config.yaml
dataset: "synthesized solo parts of chorales (CocoChorales)"
time_shift_ms: 50
win_length: 400
num_classes: 13
norm: "batchnorm"
mixing: "cutmix"
loss: "cross_entropy"
beta2: 0.99
beta1: 0.95
precondition_frequency: 32
max_precond_dim: 512
steps: 15400
batch_size: 64
final_lr_fraction: 0.05
warmup_steps: 770
Rows from block 3, named by matrix and row number. Each number is 128 + 24 x the weight over its row's rms, rounded and kept within 0 to 255. All counts start at 0.
# conv: pointwise conv (model.blocks.3.conv.weight, 384x384x1), inputs 0-95
conv.198 [148 151 133 161 135 130 115 131 157 103 143 130 103 111 128 132 116 113 113 105 118 162 142 122 132 141 166 118  88 131 111  93 147 118  99 118 134  88 140 119 168  95 136 118 143 131 126 100 120 139 143 103 141 103  97 147 122 152 126  97 151  93 143 126 130 138 108 133 119 152 118 135 140 156 138 153 114 128 109 140 190 130 129  92 129 163 100  96 144 106 106 169 158 137 128 110]
conv.199 [149 112 109  94 101 146 103 144 123 113  99 163  92 132 116 125 159 143 126  86 145 134 144 159  96 151 118 128 104 143 134 140 118 130 129 118 144  87 127 113 195 128 144 131 103  91 145 134 117 161 141 141 132 125 135 132 109 146 131 149 156 139  86 122 119 143 153 140  84 143 118 118 122 131 124 140 121 123 121 133  90 140 125 142 130 126 114 154 126 108 154 147 163 156 145 133]
conv.200 [142 120 119 124 136 143 138 123 159 117 124 119 126 121  55 104 120  97  78 145 105 141 131 117 135 137 158 122 102 135 137  90 140 108  94 135 114 110 156 118 133 108  98 172 147 114 115  96 139  99 112 144  78 121 121 161 102 151 111 133 131 162 132 137 150 100 107 179 143 153 105  75 130 153 117 133 145 140 132 143 134 122 183 134 134 169 137 140 122 162 136 108 139  67 126 104]
conv.201 [103 113 135 155 148 146 112 127 113 119 165 119 145 141 150 164 132 148 169 122 138 164 129 130 108 168 113 113  95 117 108 110 119 102 142 128 133 117 128 109 168 141 132  85 110 144 103 141 140 120 116 130 116 124 112 145 109 120 147  88  89 153 172 130 131 142 133  83 147 129 113 127 131 126 124 151 114 161 127 193 156 146  96 132 171 133 115 114 139  83  99  90 156 113 134 156]
conv.202 [135 125 175 126  97 122 117 112 124 144 105 106 129 112 111 141 121 118 119 110 114  82 133 167 113 108 129 159 155 167 142 147 101 151  96  92 132 140  97 171 104 158 118 146 126 113 149 170 105  72 166 118 126 160 143 127 128 127 115  90 162 138 116 164 143  99 165 116 116 156 111 143  99 121 132 128 138 111 156 153 120 149 146 141 130 121 144 137 146 123 139 139 110 132 162 107]
conv.203 [132 152  97 143 172 101 133  99 159 121 141 143 150 126 108 112 130 119  96 116 108 107 153 107 144 109  80 145 154 131 146 137 111 109 156 141 143 129  83 123 108 148 136  92 130 126 150 147 118 108 158 127 117 108 171 128 150 104 104  59 117 100 129 142 146 129 115 141 156 125 141 120 109  91 101 132  92  96 101 144 147 145 121 112 148 142 111 125 164 138 149 131 181 142 167 120]
conv.204 [162 131 150 132  74 108  57  90 150 166 177 127 157 134 125 175 164 163 123 159 165 126 127 129 144 109 144 139 153 127  98 111 149  80 112 139 120 102 160 147 153 131 124 166 133 140 141  84 155 148 119 148  86 131 148 118 122 105  91 165 144  78 119  94 150 154 152 133 141 167 104 126 149 110 134 171 144 142  93 141 139 102 122 168 148 141 125 169  94 119 154  79 206 156 120  99]
conv.205 [111 115 154 142 122 111  95  89 143 132 171 151  86  72 190 128 151 132 159  72 140 144 140 128 139 143 103 142  97 118 105 154 114 117 137 149 135  88 103 120 118 113 134 136 144 101 151 151 106 156 135 107 129 126 157 134 113 139 157 126 128 152 129 156  74 138 130 135 122 177 134 133 153 142 107  79 138 119 140 172 152 115 104 139 121 151  97 105 112 120  82 123 138 142 108 118]
conv.206 [110 124  98 132 120 115 107  87 113 135 130 115 154 134 118 146 153 138 128 120 127 148 119 164 122 132  93 139 124 138  88 132 130 137  91 110  91 174 148 122 114  91 109 115 122 122 147 135 117 113 120 120 137 141 141 104 149 144 136 124 152 116 150 135 127 139  93  85 131 130 117 135  88 136  79 137 168 123 147 145 127 175 106 114 112 133 140 152 174 143  93 135 193 152 135 132]
conv.207 [162 155 173 136  99  73 102 128 127 117 174 130 136 127 126 106 119 112 174 110 145 127 131 142 140 138  92 106  99  91 109 156 114 163 159 150 138 152 111 138 117  99 126 120 140 120  98 137  76 161 127 122 103 146 124 123 123  95 129 154  94 129 163 183 131 122 107 144 149 119 153  94 141 143 134 196 100 150 141 136 122  90 107 134 142 100 156 161 130 120 116  94 147 152 142 119]
conv.208 [116 119 126 134 113  83  92 139  96  97 111 137 110 105 132 111 132  99 121 148 136 142 120 131 110 113  99 128 114 178  87 130 126 162 121 155 144 138 130 159 178 132 182 126 124 142 125 159 114 137 127 170 135 129 168 119 145 146 143 118 150 134  93 127 119  86 141 164 145 148 125 123 157 166 126 189 123 162 116 162 132 146  99 130 126 131 112 152 134 113 164  67  96 155 132 157]
conv.209 [144 138 190 136 151 164 136 139 141 112 134 186 110 126 138 127 135 108 132 141 132 135 133  93 128 124 101 140 138 129 147 124 139 126 118 107 118 137 102 171 105 130 118 148 109 148 103 162 152 117 136  97  98 112 132 134 102 109 120 104 152 153 119 136  87 125 113 163 132 134 142 173 119 132 119 152 101 110 104 119 153 129 114 143 101  97 145 126 169 129 178 115  84  99 102 113]
conv.210 [121 154 102 172 108 115 111  81 128 114 120 162 146 170 101 134 123 114 176  98 132  98 148 117 118 110 112 146 100 113 136 126 128 144 134 139 179  73 117 116 142 105 133 121  83 103 112 144 124 128 152 145 126 136 119 133 110  98 108 151 132 113 145 165 128 168  84 107 142 147 131 143 131 137 142 164 122 122 105 179 133 119 118 122 157 120 147 149 104  88 159 124 122 169 107 147]
conv.211 [113  93 149 140 118 133 118 156 136 105 128 148 114 147 122 125 123 150 141  96 128 130 161 156 125 173  66 119 140 136 128 131 142  70 120 131 156 149 160 125 132 158 130 164 126 117  99 125  83 119 158 125  98 137 105 132  71 133 118 129 126 140 131 104 103 105 103 140 133 171 127 105 117 136 184 129 136  52 132 139 122 161 147 141 168 131 131 171 100 116 124 174 105 128 122 139]
conv.212 [ 87 119 116 132 159 158 119 111 105  80 151 156  88 163 114 133  88 118 122 139 149 138 135 127 124 128 101 123 118 100 136 174 137 117 121  89 145  83 102 143 113 161 113 142 121 128 130 118  86 114 110 114 126  98 108  86 145 110 140 161 133 129 188 105 127 143 130 144 112 115 123 137 141 103 147 132 120 180 130 193 122 146 167 130 138 150 110 136 142  89 116 159  86 127 155 159]
conv.213 [116 112 129 126 122 127 160 134 132 110 120 107 144 100 138 102 104 120 128  99 102  99 140 124 143 134 133 126 114  88 121 164 169 117 166 101 133 138 118 175 125  87 130 119 128 137 163 151 130 122  44 122 151 113 148 125 162 115 157 201 166 138 147 129 154 145 161  97 129 124 108 113 108 112 106 157 120 115 100 155 107 112 117 123 128  93 141 144 140 140 125  69 156 127 100 101]
conv.214 [134  86 136 142  94 119 123 129  87  93 110 153 151 108 141 120 156 108 108 125 140 125 108 143 133  90 112 121 147 150 139 134 111 134 151 149  94 136 133 146  93 104 104 155 119 110 138 111 132 151 147 135 120 113 137  99  91  98  85  98 114 106 101 122 146 145 133 104 107 124 114 151 175 128 141 108 120 119 171 110  99 118 154 143 169 115 105 126 124 162 143 106 117 151 127 103]
conv.215 [157 149 129 124 122 106 104 135  84 133 147 151 168 122 170  87  90 134 143 125 118 119 112 116 115 130 169 132 146  70 140 155 151 135 130 117 126 129 110 129 148 130 127 145  59  84 141 120 191 100  94 129 149 132 126 123 165 130 122 136 118 129 150 133 150 114 105 164 111 120 154 121 151 120 119 137  77 143 136 145  80 131  81 147 140 134 122 109 114  90 104 117 108  98 152 122]
conv.216 [128 126 153 106 109 103 113 127 119 160 132 129 124 103 120  77 123 119 151  84 109 118 117 152 143 101 136  86 116 106 175 139 118 161 142 113 132 153 128 129  87 109  69 107 152 105 123 132 117 120  89  84 189 166 113  92 144 131 130 112 150 118 173 137 134 122 151 128 114  90 113 111 116  99 135 126 103  68 126  85 105 115 112 126 130 103 114 147 105 151 150 100 107 122  96 140]
conv.217 [136 116 156 172 111 143 120 152 131 158 130 127 184 171 126 122 176 138  64 151 177 156 147 134 143 139 125 114 142 135  87 112 132  99 142 168 111 155 166 107 105 102 139 166 134 111 118  78 162 137 140 129 144 165 137 130 107 116 103 122 161  95  87 116  85  92 136 126 128 130 133  97 154 124 107 145 115 115 129  99 133 109 202 132 135 129 106 125 163  78 134 121 119 114 117 133]
conv.218 [175  86 104 173 153 135 107 127 113 143 170 142 117 149 139 153 140 123 151 138 136 163 147 135 127 138 129 144 113  84 112  81 120  71 135  87 150 103  54 125 137 114 179 106 125 122 176  97 113 127 173 128 154 113 108 135 136 107 110 145 109 133 140 134 157 155 125  90  95 129 148 130 118 141 161 150 112 106 108 108 114 137 137 127 129 137  83 140 155 112 116 162 184 122 134 134]
conv.219 [158  91 102 135 138 115 173 111  89 120  80 148  97 116 101 118 119 124 108 156 109 130 111 142 136 140 130 151 130  91 110  84 140 117 122 131 124 130 110  91 143 138 141 121 135 145 123 127  88 139 149 130 104 102 135 127 131 135 149  94 136  87 108 129 113 133 131  75  66 131 136 152 107 115 126 121 127 126 122  89 122 138 161 143 132 117  94 136 137  88 132 126  88 121 149 142]
conv.220 [162 126 122 114 133  75 134  98 114 108 147 102 125 114 128 130 127 134 146 135  76 116 115 152 104 131 113 107 143 136 130 120 158 124 100 106 113 111 154 139 146 116 130 102 104 160 172 100 108 155 115 145 119 152 141 151 162 126 116  88 120 115 164 130 150 166 107 101 126 132 103 132 156 137 110 113 123 153 129 156 143 126 142 186 136 160  94 129 141 143 117 133  83 121 131 107]
conv.221 [133 101 130 124 156 177 181  81 122 120 139  97 138 109 108 131 135 145  92  91 100 122 114 136 112 101 159 132  95 136 127 140  98 145 109 129 151 112 159 109 148 143 129  92 135 145 106 147  82 167 143 138 140 178  76 139 100 151 137 114 114 122 160 135 132 126 119 173 119 111 116 132 154 141 126 143 143  99 157 117  97 125 141 131 126 166 127 170 134 119 103 136 146  95 112 118]
conv.222 [123 118 113  99 101 148 117 137 132 138 144 107 158 109  92 103 120 129  82 137 140  97 123 131 163 109 117  80  85  96 124 126 113 171 147 100 150 126 139 126 116 197 170 143 133 121 118 150 111 138 130 126  97 100 153 123  91 137 140 101 111  97 126  47  90  99 108 171 156 151 124 106 118 149 107 158 143 128 159 133 160 147 128 155 117 128 162  87 134 106 124 114  98 158 121 115]
conv.223 [156  93 111  84 189 123 119 143 143 152 128 165 125 140 123 160 142 128 111 136 114 108 154 110 149  81 108 156 135 124 129 107  68 154  97 100  69 124 109 107 127 130 112 134 120 127  99  98 100 146 104 122  98 131 142 120 115 134 112 148 162 180 119 121 150 114 117 149 131 108 153 124 122 129 129 120  88 154 139 147 174 126 172 144 148 118 126 157 127 127 121 111 126 129 118 134]
conv.224 [117  94 155 159 106  82 105 132 135 153  90 141 101 143 157 135 120 152 120 110 117 108 103 160 132 115 112  96  95 118 142  93 141 120 125 191 130 154  92 121 181 101 121 153 144 103 100 123 175  95 136 102 142 121 119 165 136 140 159 152 131 115 108 117 133 119 121 133 128  64 137  99 121 132 106 141 100 171 122  90 115 134 107 116 143 135 164 154 102 113 157 174 156 123  99 110]
conv.225 [127 102 169 121 112 156  94 114 154 158 129  79 103 155 120 121  67 111 162 155 117 137 144 155 146 159 141 121 108 162 114 105  75 114 170 107 103 133 108 145 156 141 162 114 115  72 141 142 114 122 123 107  95 104 146 103 131 142 127 126 105 142 101 142 149 150 123 141 121 139 128 161  84 101 140 104  92 146  99 114 155 107 155 176 129 153 147 126 112 165 139 116 111 126 117 155]
conv.226 [161 142  96 157 130 125 160  95 167 119 119 121 128 113 118 135 179 136 120 144 113 132 112  73 118 147 104 116 134 128 142  54 121 108 131  89 101  90  93 107 190 123 142 121 148  77 124 105  97 122 108 114 107 114 126 121 147  93 100 112 165 103 116 118 108  99 101 105 145 161 134 108 170 160 132  90 157 117 189 169 123  90 119 107 169 132 126 137 113 138 132  97 147  97 135 146]
conv.227 [130  92 109 123 105 139 140 131 140 140 114 140 128 107 108 172 169 131 150  89  91 129 139 129 154 125 107 101 160 123  97 115 171  91 108 120  84 148 108 127 121 111 152  98 165 181 193 170 103 127 126 177 136 126 164 116 138 104 127 112 151 142 126 145 128 126 111 107 142  97 113 157 140 125 135 125 168 133 133 145 133 136 178 146 137 134 106 125 125  88 164 125 157 172 137 156]
conv.228 [ 80 111 153 107 132 133 141 121 164 110 138 110 118 157 141  70 150 124 167 118 140 122  78 127 151 121 115 155 102 100 137 126  88 105 141 139 155 139 165 126  93 105 157 119 139 139 142 153 161 128 135 149 155 141 106 123  75 107 114  92  82 126 139 144 161 146 115 117 159 121 137 131  90 133 154 139  99 128  51  84 144 116 129  94 109 112 126 126 120 105 113 157 134  99 144  95]
conv.229 [124 109 147 114 101 154 106 131 130 146 122 126 144 120 144  91  93 122 109 121 131 167 120 141 111 144 140 117  93 157 164 171 166 140 135 111  98 150 132  93  83 104 147 140 108 100 136 110 100  98 139 105 149 125 105 160 127 122 167  99 134 153 131 160 129 132 121 100 122 153 115 141 119 118 133  95 123  84 113 110 118 132 107 108 154 136 168 159 136 132 123 156 103  90 155 147]
conv.230 [139 166 106 165 175 141 163  84 170 141 162 119 123 140 153 126 121 120 143 130 136 154 118 130 104 143 153 108 130  76  76 148 103 128 138 161 128  82 154 172 127 156 106 147  89  84 119 137 133 111 138 139 114 150 121 140 130 112  88 101 106 103 126 102 104 140 120 124 106 148 101 140 145 106 140  94 129 143  86 136 135 107 144 110 120 137 149 146 125 125  98  84 146 120 124 109]
conv.231 [124 149 111 123 100 144 139 124 128  93 116  86 131 130 110 146  99 109 126 116 117  88 106 173 137 137 111  86 142  92 116 112 129 148 126 141 152 148 139 115 102 141 170 133 115  93 152  93 104  85 121 102 141 108 134 127 159 146 147 125 138 106 114 125 127 145 148 112 141 157  85 147 123 143 116  87  83 133 146  92 131  94 144 123 125 143  70 145 111 121 130 138 187 116 100 150]
conv.232 [ 82 127 148 101 137 128 183 167 148 137 115 151 151 126 116 132 120 163 158  79  90 124 144 111 114 109  72 137 109  96 139 135  94 175 128 122  99  80 141 113 154 130 123 123 126 155 112 129 127  94 155 189 142 158 110 151 106 101 125 122 113 128 156 110 110 148 120 136  94 146 165 126 126 112  98  90 157 165 122 134 196  98 130 113 125  98 123 139 123 117 148 145 140 135 124 102]
conv.233 [117 104 132 129 153 141 141 181  81  97 152 131 139 111 120 146 105  98 144 101 143 114 115  89 119 116 133 131 169 115 124 144 117 145 122 124 122 106 174 100 158 115 186 100 101 119 148 125 112 124 123 141 153 144 114 156 104 117 141 116 162 133 103 111 133 134 128 129 136 133 105 118 114  91 104 155 141  88 157 126 112 139 124 145 124  69 115 129  89 106 133 131 155 146 130 123]
conv.234 [153 120 143 117 109  94 163  99 139 177 122 127 137 142 127 109 126 129 175 123 142 118 124 141 117 105 135 101 100 127 179 125 131 134 126 105 164 124 155 142 143 113 103  97 124 144 167 134 141 132  96 169 137 158  54 127 118 109 144 156  72  78 126 146 138 121 143 116 179 130 151 121 101 123 163 150  99  98 142 131 114 153  88 149 152 140 127 109 137 117 174 130 133 116 105 142]
conv.235 [136 139 132 114 143 144 110 115 100 119  93 118 153 128 175 142 121 128 124 121 145 136  96 131 142 134 107 129 133 118 124 114 136 141 135 149 125 110 103 162 105 139 136 122 163 135 121 123 131 101 145 159 134 128 128 134 177 108 159 162 112 181 135 121 132 101 138  80 108 142 115 191 121 169 113 150 104 146 184 130 112 172 144 122 151 100 162 130 173 122  93 135 120 131 112 129]
conv.236 [110 131  88 135 130 126 138  99 128 111 133 131 126 156 199 138 110 133 121 142 133 113  95 123 167 132  88 149 145 144 128 151  99 105 139 119  79 161 132 187  84 101 175 135 119 191 154 111 108 116 129 127 111 114 107 133 115 140 171 100 124 120 165 139 121 129 127 152 122 146 141 152 126 116 120  88  97 143 137 102  98 134 114 161 111 118 130 135 122 115 144 148 103 117 118 130]
conv.237 [122 135 122 160  71  88 145 101 144 127 153 104 164 124 159  77 160 139 107 137 133  90 109 152 161 142 106 112  97 128 125 183 106 115 139 134 114  99 129 116 131 162 103 164 121 102 115 121 167 141 171  99 174 130 132 131  90 160 107 136  89  83 102 152 140 140  97 148 134 118 113 104  94 115  83 133 119 153  95 121 179 154 143 147 127 143  94 110 135 113 139 121 139 136 148 124]
conv.238 [137 127 111 113 128 100 170 122 112 101 100 162 119 126 137 121 131 125 142 165 157 134 121 120 108 149 131 151 159 107 104 138  97 121 117 142 111 127 133 127 162 166 129 110 137 141 111 106 115 138 103 108 123 130 143 135 145 140 147 182 139 132 113 187 143 103 136 145 103 149 130 119 148 147 149 113 132 123 150 130 140 144 127 117 152 126  86 111 122 125 140 139 137 119 168 140]
conv.239 [ 79 135 106 118 103 108 131 153 109 107 117 141 157 103 140 135 165 152 123 134 117 130  98 143 122 111 102 163 127 152 123 143 135  68 148 105 134 144 112 158 123 172 150 140 171 140 156 159  72 138 118 148 107 147 115  91 130 155 155 152 170 133  71 181 118 129 134  94 134 148  91 104 104  95 118 125 120 139  57  88 147 162 125 139  91 145 163 149 103 140 116 121  89 116 109 161]
conv.240 [123 117 157 150  68 142 124 128 113 114 126 131 155 136  99  99 160 145 145 134 101 125 121 127 127 105 111 108 181 121 139  96  95 101 104 123 111 152 119 164 139 123 132 139 142 149 137 122  82  96 140 135 109 104 130 122  98  94  98 133 110 158 150 119 135 151 135 109 102 141 112 139 139 158 116 151 175 175 175 135 124 155 129  99 137 121 113 165 113 110  88 158  81 157 158 121]
conv.241 [109 115 136 114 127 156 127 117 124  78 148 136 151  88 139 104 146 133 113 100 105 137 163 119 109 143 106 170 105 129 102 135  89  88 121 114 122 111 123 114  81 145 101 124 132 123  97 115  81  93 114 124 188 103  85 134 104 110 124 125 113 172 124  89 138 141 118 145 111 140 107 115  96 135 135 121 158 180 149  83 169  98 114 101 125 165 123 135 128 153 107 156 163 145 130 132]
conv.242 [110  82 138 152 120 106  79 141 121 108 115 125 131  98  96 130 142 142  76 125 115 113 128 113 116 143 159 143 138 154 123 125 110  88 127 150 137 129 141 151 106 137 137 116 149 146 100 121 137 144 155 136 164 148 142 112 118 105 129 139 139 144 101  93 140  90 147 145 114 157 124 144 126 167 165 134 108 158 122 142 115 114 137 101  83 114  88 127 101 121 131 138 101 124 120 133]
conv.243 [114 119 126 129 142 167 121 132 155 117 106 146 152 123 135 150 151 138 127 137 103  61 106 131 125 144 102 153 110 106 124 152 105 105 138 167 122 130 155 128 128 102 131 171  78  82 176  92 118 139 175 125 128  98 113  96 126 140 136 106 120 136  97 132 118 151 131 125 114 204 149 132 104 135 127 142 145 107 114 110 120 127 112 121  79  99 109 157 117 106 153 102  90 165 102 111]
conv.244 [127 124 110 130 168 140 137 130  86  89 141 184 111 166 114 128 107 117 102  89 124 158  94 107 158 123 106 130  97 131 132 136 109 122 134 117 159 120 178 130  85 128  87 150 160 112 107  93 122 117 128 124 111 146 156 130 142  90 154 111  93 146 129 130 107 152 118  94 198 126 104  99 120 105  94 117 131 142 128 145  86 147 146 159 122 120 140 134 112 124 107 108  65 112 117 112]
conv.245 [163 118 150 138 117  85 103 179 102 144 181 119 101 148  87 126 137 110 124 104 150  90 125 143  93 148 110 176 129 134 105 128 102 106 129 155 131  93 170 147 159 129 145 126 112 117 176 104 129 110 123 128 155 104 117 140 163 114 159  90 113 121 105 125 134 170 149 134 104 106 143 189 129 126  72 124 117 147 127 140 188 131 150 143 161 124 103 151 114 128 132  99 159 133 121 124]
conv.246 [ 81 146 129 160 141 144  78 109 132  76 125 107 105 178  58 116  85 134 149 143 124 113 115 126 150 133 100 121 146  82  89 163 114 127 107 143  87 116 114 122 129 125 121 107 125 105 155  64 106 127 143  90 111 150 117 128 153  88 130  97 150 119  71 154 138 119 105  99  95  82 176  88 154 122 144 128 122 115 145 132 139  72 105 124 135  92 142 132 104 121 134 136 145 116 137  98]
conv.247 [137 129  97  67 166 109 114 127 104  85 136 147 136 119 121 144 150 104 131 117 124 121  85 121 116 126 161 157  97  95 127 126 136 155 135 142 165 111 157 131 146 113 121 149 154 122 156 117 159 128 112 140 163 125 163 114 103 138  86 121 112 121 108 170 107 159 200 112 108 123 153 137 106 184 118 118  80  69  72 119 123 110 102 162  95 107 132 152 163 126 147 110  85 137  95 115]
conv.248 [154 142  95 118 113  94 139 130 137 113 135 193 122 110 190 122 139 115 122  86 134 117 104 134 135 139 144 142  74 115 107 130 135 120 123  93 126 142 134 117  93 139 155  97 147 116 119 145 120 169 116  87 124 135  92 142 126 146 151 162 118 116 142 139 102  98 125 123 171 137 115 110 113 156 143  84 109 143 153 113 109  93 133 106 134 168 114 108 109 137 134 130  75 123 143 105]
conv.249 [147 117 156 120  98 161 157 146 154 157 131 139  98 127 119 143 157  91 124 113 111 143 138  77 140 123  94 128 131 136  98 114 104 141  84  76  96 158 170 149  98 130 115 126 121 140 144 166  84 153 122 143 152 118 140  77 171 166  76 112 107 128 183 125 129 128 125 124 118 140  94 143 137 114 152 137 130 153 136  80  89 146 164 116 142 130 125 131 159 161 139  92 148 114 138 141]
conv.250 [128 135 133 114 159 159 142 100 148 104 112 161 139  88 111 113 123 139 154 133 175 165 103  88 121 125 169 114 107 117 121 163 147 133 148  98 132 137 137 113 162 153 140 109 134 131 145 134  84 131  93 111 108 121 143 107  93 103 139 148 150 132 134 162  95 143 112 139 123 108  98 166 152  99 173 110 150 118 145 141 151 140 159  92 154  97 143 131 128 121 123 116 161 114 111 140]
conv.251 [129 130 106 130 159  87 122 104 125 100 172 111 120 147 109 169 179 118 167 140 134  93 117 107 126 110 157 151 134 117 174 118  75 114 113 121 110  66 150 123  74 134 125 132 122 153  98 166 134 154 163  90 112  96 107 144 126 144  73 167  99 128 148 134 130 106 109 143 104 122 138 143 119 160 116 140  85 133 121 104 124 129 131 121 121  87 121 145  89 170 132 156 154 139 101 141]
conv.252 [133 136 128 133 112 145 146 114 122 135 144 113 125 133 128 149 133 111 132 135 120 152 134 150 157 137 138 142 163 137 160 135 151 139  97 123 123 109 161 151 119 130 113 153 129 138 129 150 179 120 117 157 110 183 119 123 123 144 141 101 125 133 108  84 151 135 106 107  81 100 154  84 115 134 118 148 134 112 114  84 114 174 159  54 113 114 161 102 130  89 119 102 174 152 147  88]
conv.253 [171 149 151 134 101 112 112 142 107 127 156 154  92 129 118 115 126 126 146  95 142 149 123 161  83 138 124 165 177 117 115 120 148 145 135 133 133 154 132 142 120 136 201 169 148 140 134 174  98 136 160 115 135 137 122 102 144 104 149 118  93 116 159 158 148 118 155  99 134 127 128 139 111  96 166  81 123 110  90 137 120 139 125 145 128 124 117 139 158 101 107  98 135 136 129 148]
conv.254 [107 115 104 114 147 126 131 126 110 142 118 163  62 123 151 112 152 105 130  88 161 141 133 101 154 102 116 123 125 154 130 126 129 174  74 118 147 143 151  95 128 150 107 114 159 132 114 117 111 170 132 123 151  98 144 156 149 156 123 130  87 120 119  88 146 125 141 155 145 144 155 124 133 148 125 134 156 102 153 145 170 165 118 115 169 119 109 168 156 120 129 121 115 172 126 116]
conv.255 [185  94 138 165 147 109 161 113 115 135 113 125 142  97 129 137 129 128 104 173 145 118 114 202 119 157 134 114 158 131 132 121 119 129 125 126 156 129 100 103 125 154 127 115 133 144 130 132 145 161 166 124 183 131 129 113 147  85 111 121 102  87 168 121 164  99 150 104 135 135 110 121 113  99 165 133 109 100 159 164 121 112 156  89 162 158 131 186 145 109 125 148 131 130 149 108]
conv.256 [117 149 111 152 135 111 145 139 118 126  87 123 165 120  80 122 120 163  70 110 160 112  99 149 117  81 114  99 102 105 117 137 134 128 143 150 157  96 109 124 170 105 135 131 108 119  90 147 108 117 128  94 132 162 151 146 112 147 136 164 146 112 125 101 100 157 129 155 137 142 164 178 113 118 144 101 120 132 134 134 103  98 127 166 133 125 162 120 110  70 134 162 175 106 129 139]
conv.257 [167 118 121 168 136  94 159  87 106 138 138 108  86 134 114 133 103 138 157 152 190 118 125 115 120 146 105 131 128 137  97 141  81 118 126 135 146 133 111 103 155 133 117 166  91 110 118  89 106 100 182  83  96 130  81 133 159 102 138 157 142 102 109 120  77 114 135 156 145  84 119 134  73 122 140 148 146 102 138  89 107 130 119 157 120 111 116 151 131 140 119 191 100 131 159 125]
conv.258 [148 140 137 144  69 161 160 124 110 139 121 153 105 121 109 177 104 106 143 131 131  89 104 123 145 118 121 158 185 153 115 110 119 144 137 172 148 110  98 110 150 121 117 163 153 119  86 104 123 120 133 113 115  98 107 149 180 136  97 125 120  84 128 138 145 110 146 130 168 112 122 129 162 143 126 116 128 169 110 124 121 132 110 130 125  82 152 151 139  94 174 142 110 116 114 150]
conv.259 [104 158  91  80 151 136 155 150 129 126 158 169 130 139 125 153 108 123  99 123 154 104 116  98 134 158 109 123 134 121 139 104 122 138  92 120 124 120  94 133 132 102 128 132 128 147 125 131 123 137 141 105 150 140 107 152 100 132 170 166 105 135 115 158 124 150 145  87 126 105 102 111 127 122 138 127 114 146 114 148 141 155 101 128  91  86 138 111 180  95 141 139 149 120 146  77]
conv.260 [157 103 134 114 130 158  63 132 123 195 155 128 108 155 139 125 140 122 129 116 121 139  90 163 108 130 140 176 129 178 132 156 155 115 137 143 123 116 143  94 119 125 148 153 115 142 135 122 105 119 101 163 121 107 167  87  72 119 141 118 172 188 158 111 130 128 138  98 144 142  99 117 129 102  97 122 115 149 139 105 125 131 119 108 110 112 160 138 134 130 143  99 129 110  77 112]
conv.261 [120 136 122 167 128 125 152 114 140 145 114  91 155 128 114 115 172 163 163 153 182 103 132 113 108 149  94 185 131 121 124 115 124 139 127 114 122 111 141 160 108 121 159 168 130 148 130 157  91 134 161 128 120 136 159 140 110 125 100 186 144 130 137 112 127 101 125 164 113 143 112 141 108 107 130 115 137  91 145 136 152 161  77  78 138 157 157 127 162 135 156 108 129 139  97 159]
conv.262 [105 159 111 115 113 159 147 133 122 161 155 151 142 107 136 148 158 185 117 159 131 119 154 146 173 106 107 131 129 145 128 136 166 139 141 109  96 118 135 140 128 115 175 129  91 145 115 138  88 167 114  97 153 133 104 115 134  78 110 140 130 148 104  96  97 175 140 136 130 114 111  91 156 123 122 135 115 128 135 122 123 138 118 133 155 123 113 126 148 179 155  99 148 127  91 137]
conv.263 [135 137 156 147 110 140  89 145  85 124  88  98 116 141 107 110 126 120 127 138 111  78 145 133 157 118  97 126 146 153 101  91 110 143 131 107 117  78 123 136 111 116 131 130 122 111 123 156  98 146  95 120 121 137 175 105 119 138 100  80 116 153 162 111 135 134 139 108 139 143 150 173 156 100 145 117 164 101 159 143 105 160 105 133 128 113  96 163 100 165 101 124 145 123  89  93]
conv.264 [121 151 123 121 161 153 131 114 158 172  68 123 116 136  93  91 138 153 112 110 122 145 125 110 122 124 123  97 118 155 153 114 126 114 144  78 109 154  81 139 136 160 163 157 126 122 171 149  90 118 114 156 140 133 130 125 119 138 103 108 126 135 137 141 151 120 157 132 123 129 121 177 109 189 107 121  93 176 135  99 132 152 166 108 136  47 146 150 118 133 145 133 110 140 138 136]
conv.265 [154  90 132 134 134 100 151 141 181 117 140 146 124 121 107  98 142 108  97 125 129  97 153 111 129 131  97  99 121 125 150 112 143 174 135 111  89 122 140 171 131 148 110 149 155 106 138 119 124 102 127 132 156 155 155 130 136 115 122 176 139 108 124 119 158 137 114  66 119 149  73 149 142 143 118 111 128  94 129 128  81 118 140 119 122 103 132 135 185 133  92 116 122 147 146 122]
conv.266 [155 139 128 114 145 141 129 111 146 129  65 154 120 158 108 108 173 107 128  94 115 135 124 113 147 129 123 117 132 120 107  95 160 137 126  79 108  92 172 149 205 112 129 139 161 156 118 122 124 113 137 147 120 117  93 177 160 141 135 157 131 152 116 117  60 148 133  87 139  93 162 167 149  90  87 156 156 143 130 107 120 164 141 101 138 167 135 158  90 149 170 122 129 175  81 167]
conv.267 [125  94 131  99 163 157 117 150 148 111 165 123 134 100 140 133 144 107 107 133 125 132 119 118 176 109 134 157 128 127  88 125 125 131 138 167 166 117 191  88 119 114 126 157 127 105  88 114 113 112  93 150 119 128 130 155 127 135 174 120  99 149 126 155  82  94 146 152 145 124 124  97 141 142 121 128  86 120 100 139 158 172 102 138 112  86 118 181 124 129 150 105 107 127 165  94]
conv.268 [ 78 103 175 129 163 118 169 118 114 111 128  97 120 160 111 112  89 127 163 103 131  84  99 145 105 112 131 146 122 117 111 113 140 124 106 135 119 120 120 153  83 158 162  88 148 113 125 124 104 145 101 136 122 147 116 139 155 108 160 111 152  95 123 105 128 126 134 108 132  86 124 144 120 152 122 118 130 113 123 133 105 111 145 116 163 129 150 118 146 142 107 122 129  98 170 143]
conv.269 [105 109 111 143 134 120 128 127 159 167 134 116 148 142 131 124 132  92  90  97 125 147 145 139 141 106 132 144 122 107 119 146 148 125 111 118 135 155 128 153 141 134 129 107 112 127 123 121  64 105 113 115 164 138 101 147 123 107 131 106 115  87 122 141 132 137 111  98 151 157  81 123 131 136  97 151 132  87 144 141 157 168 132 154 132 133 119 155 116 106 141 156 112  86 123 118]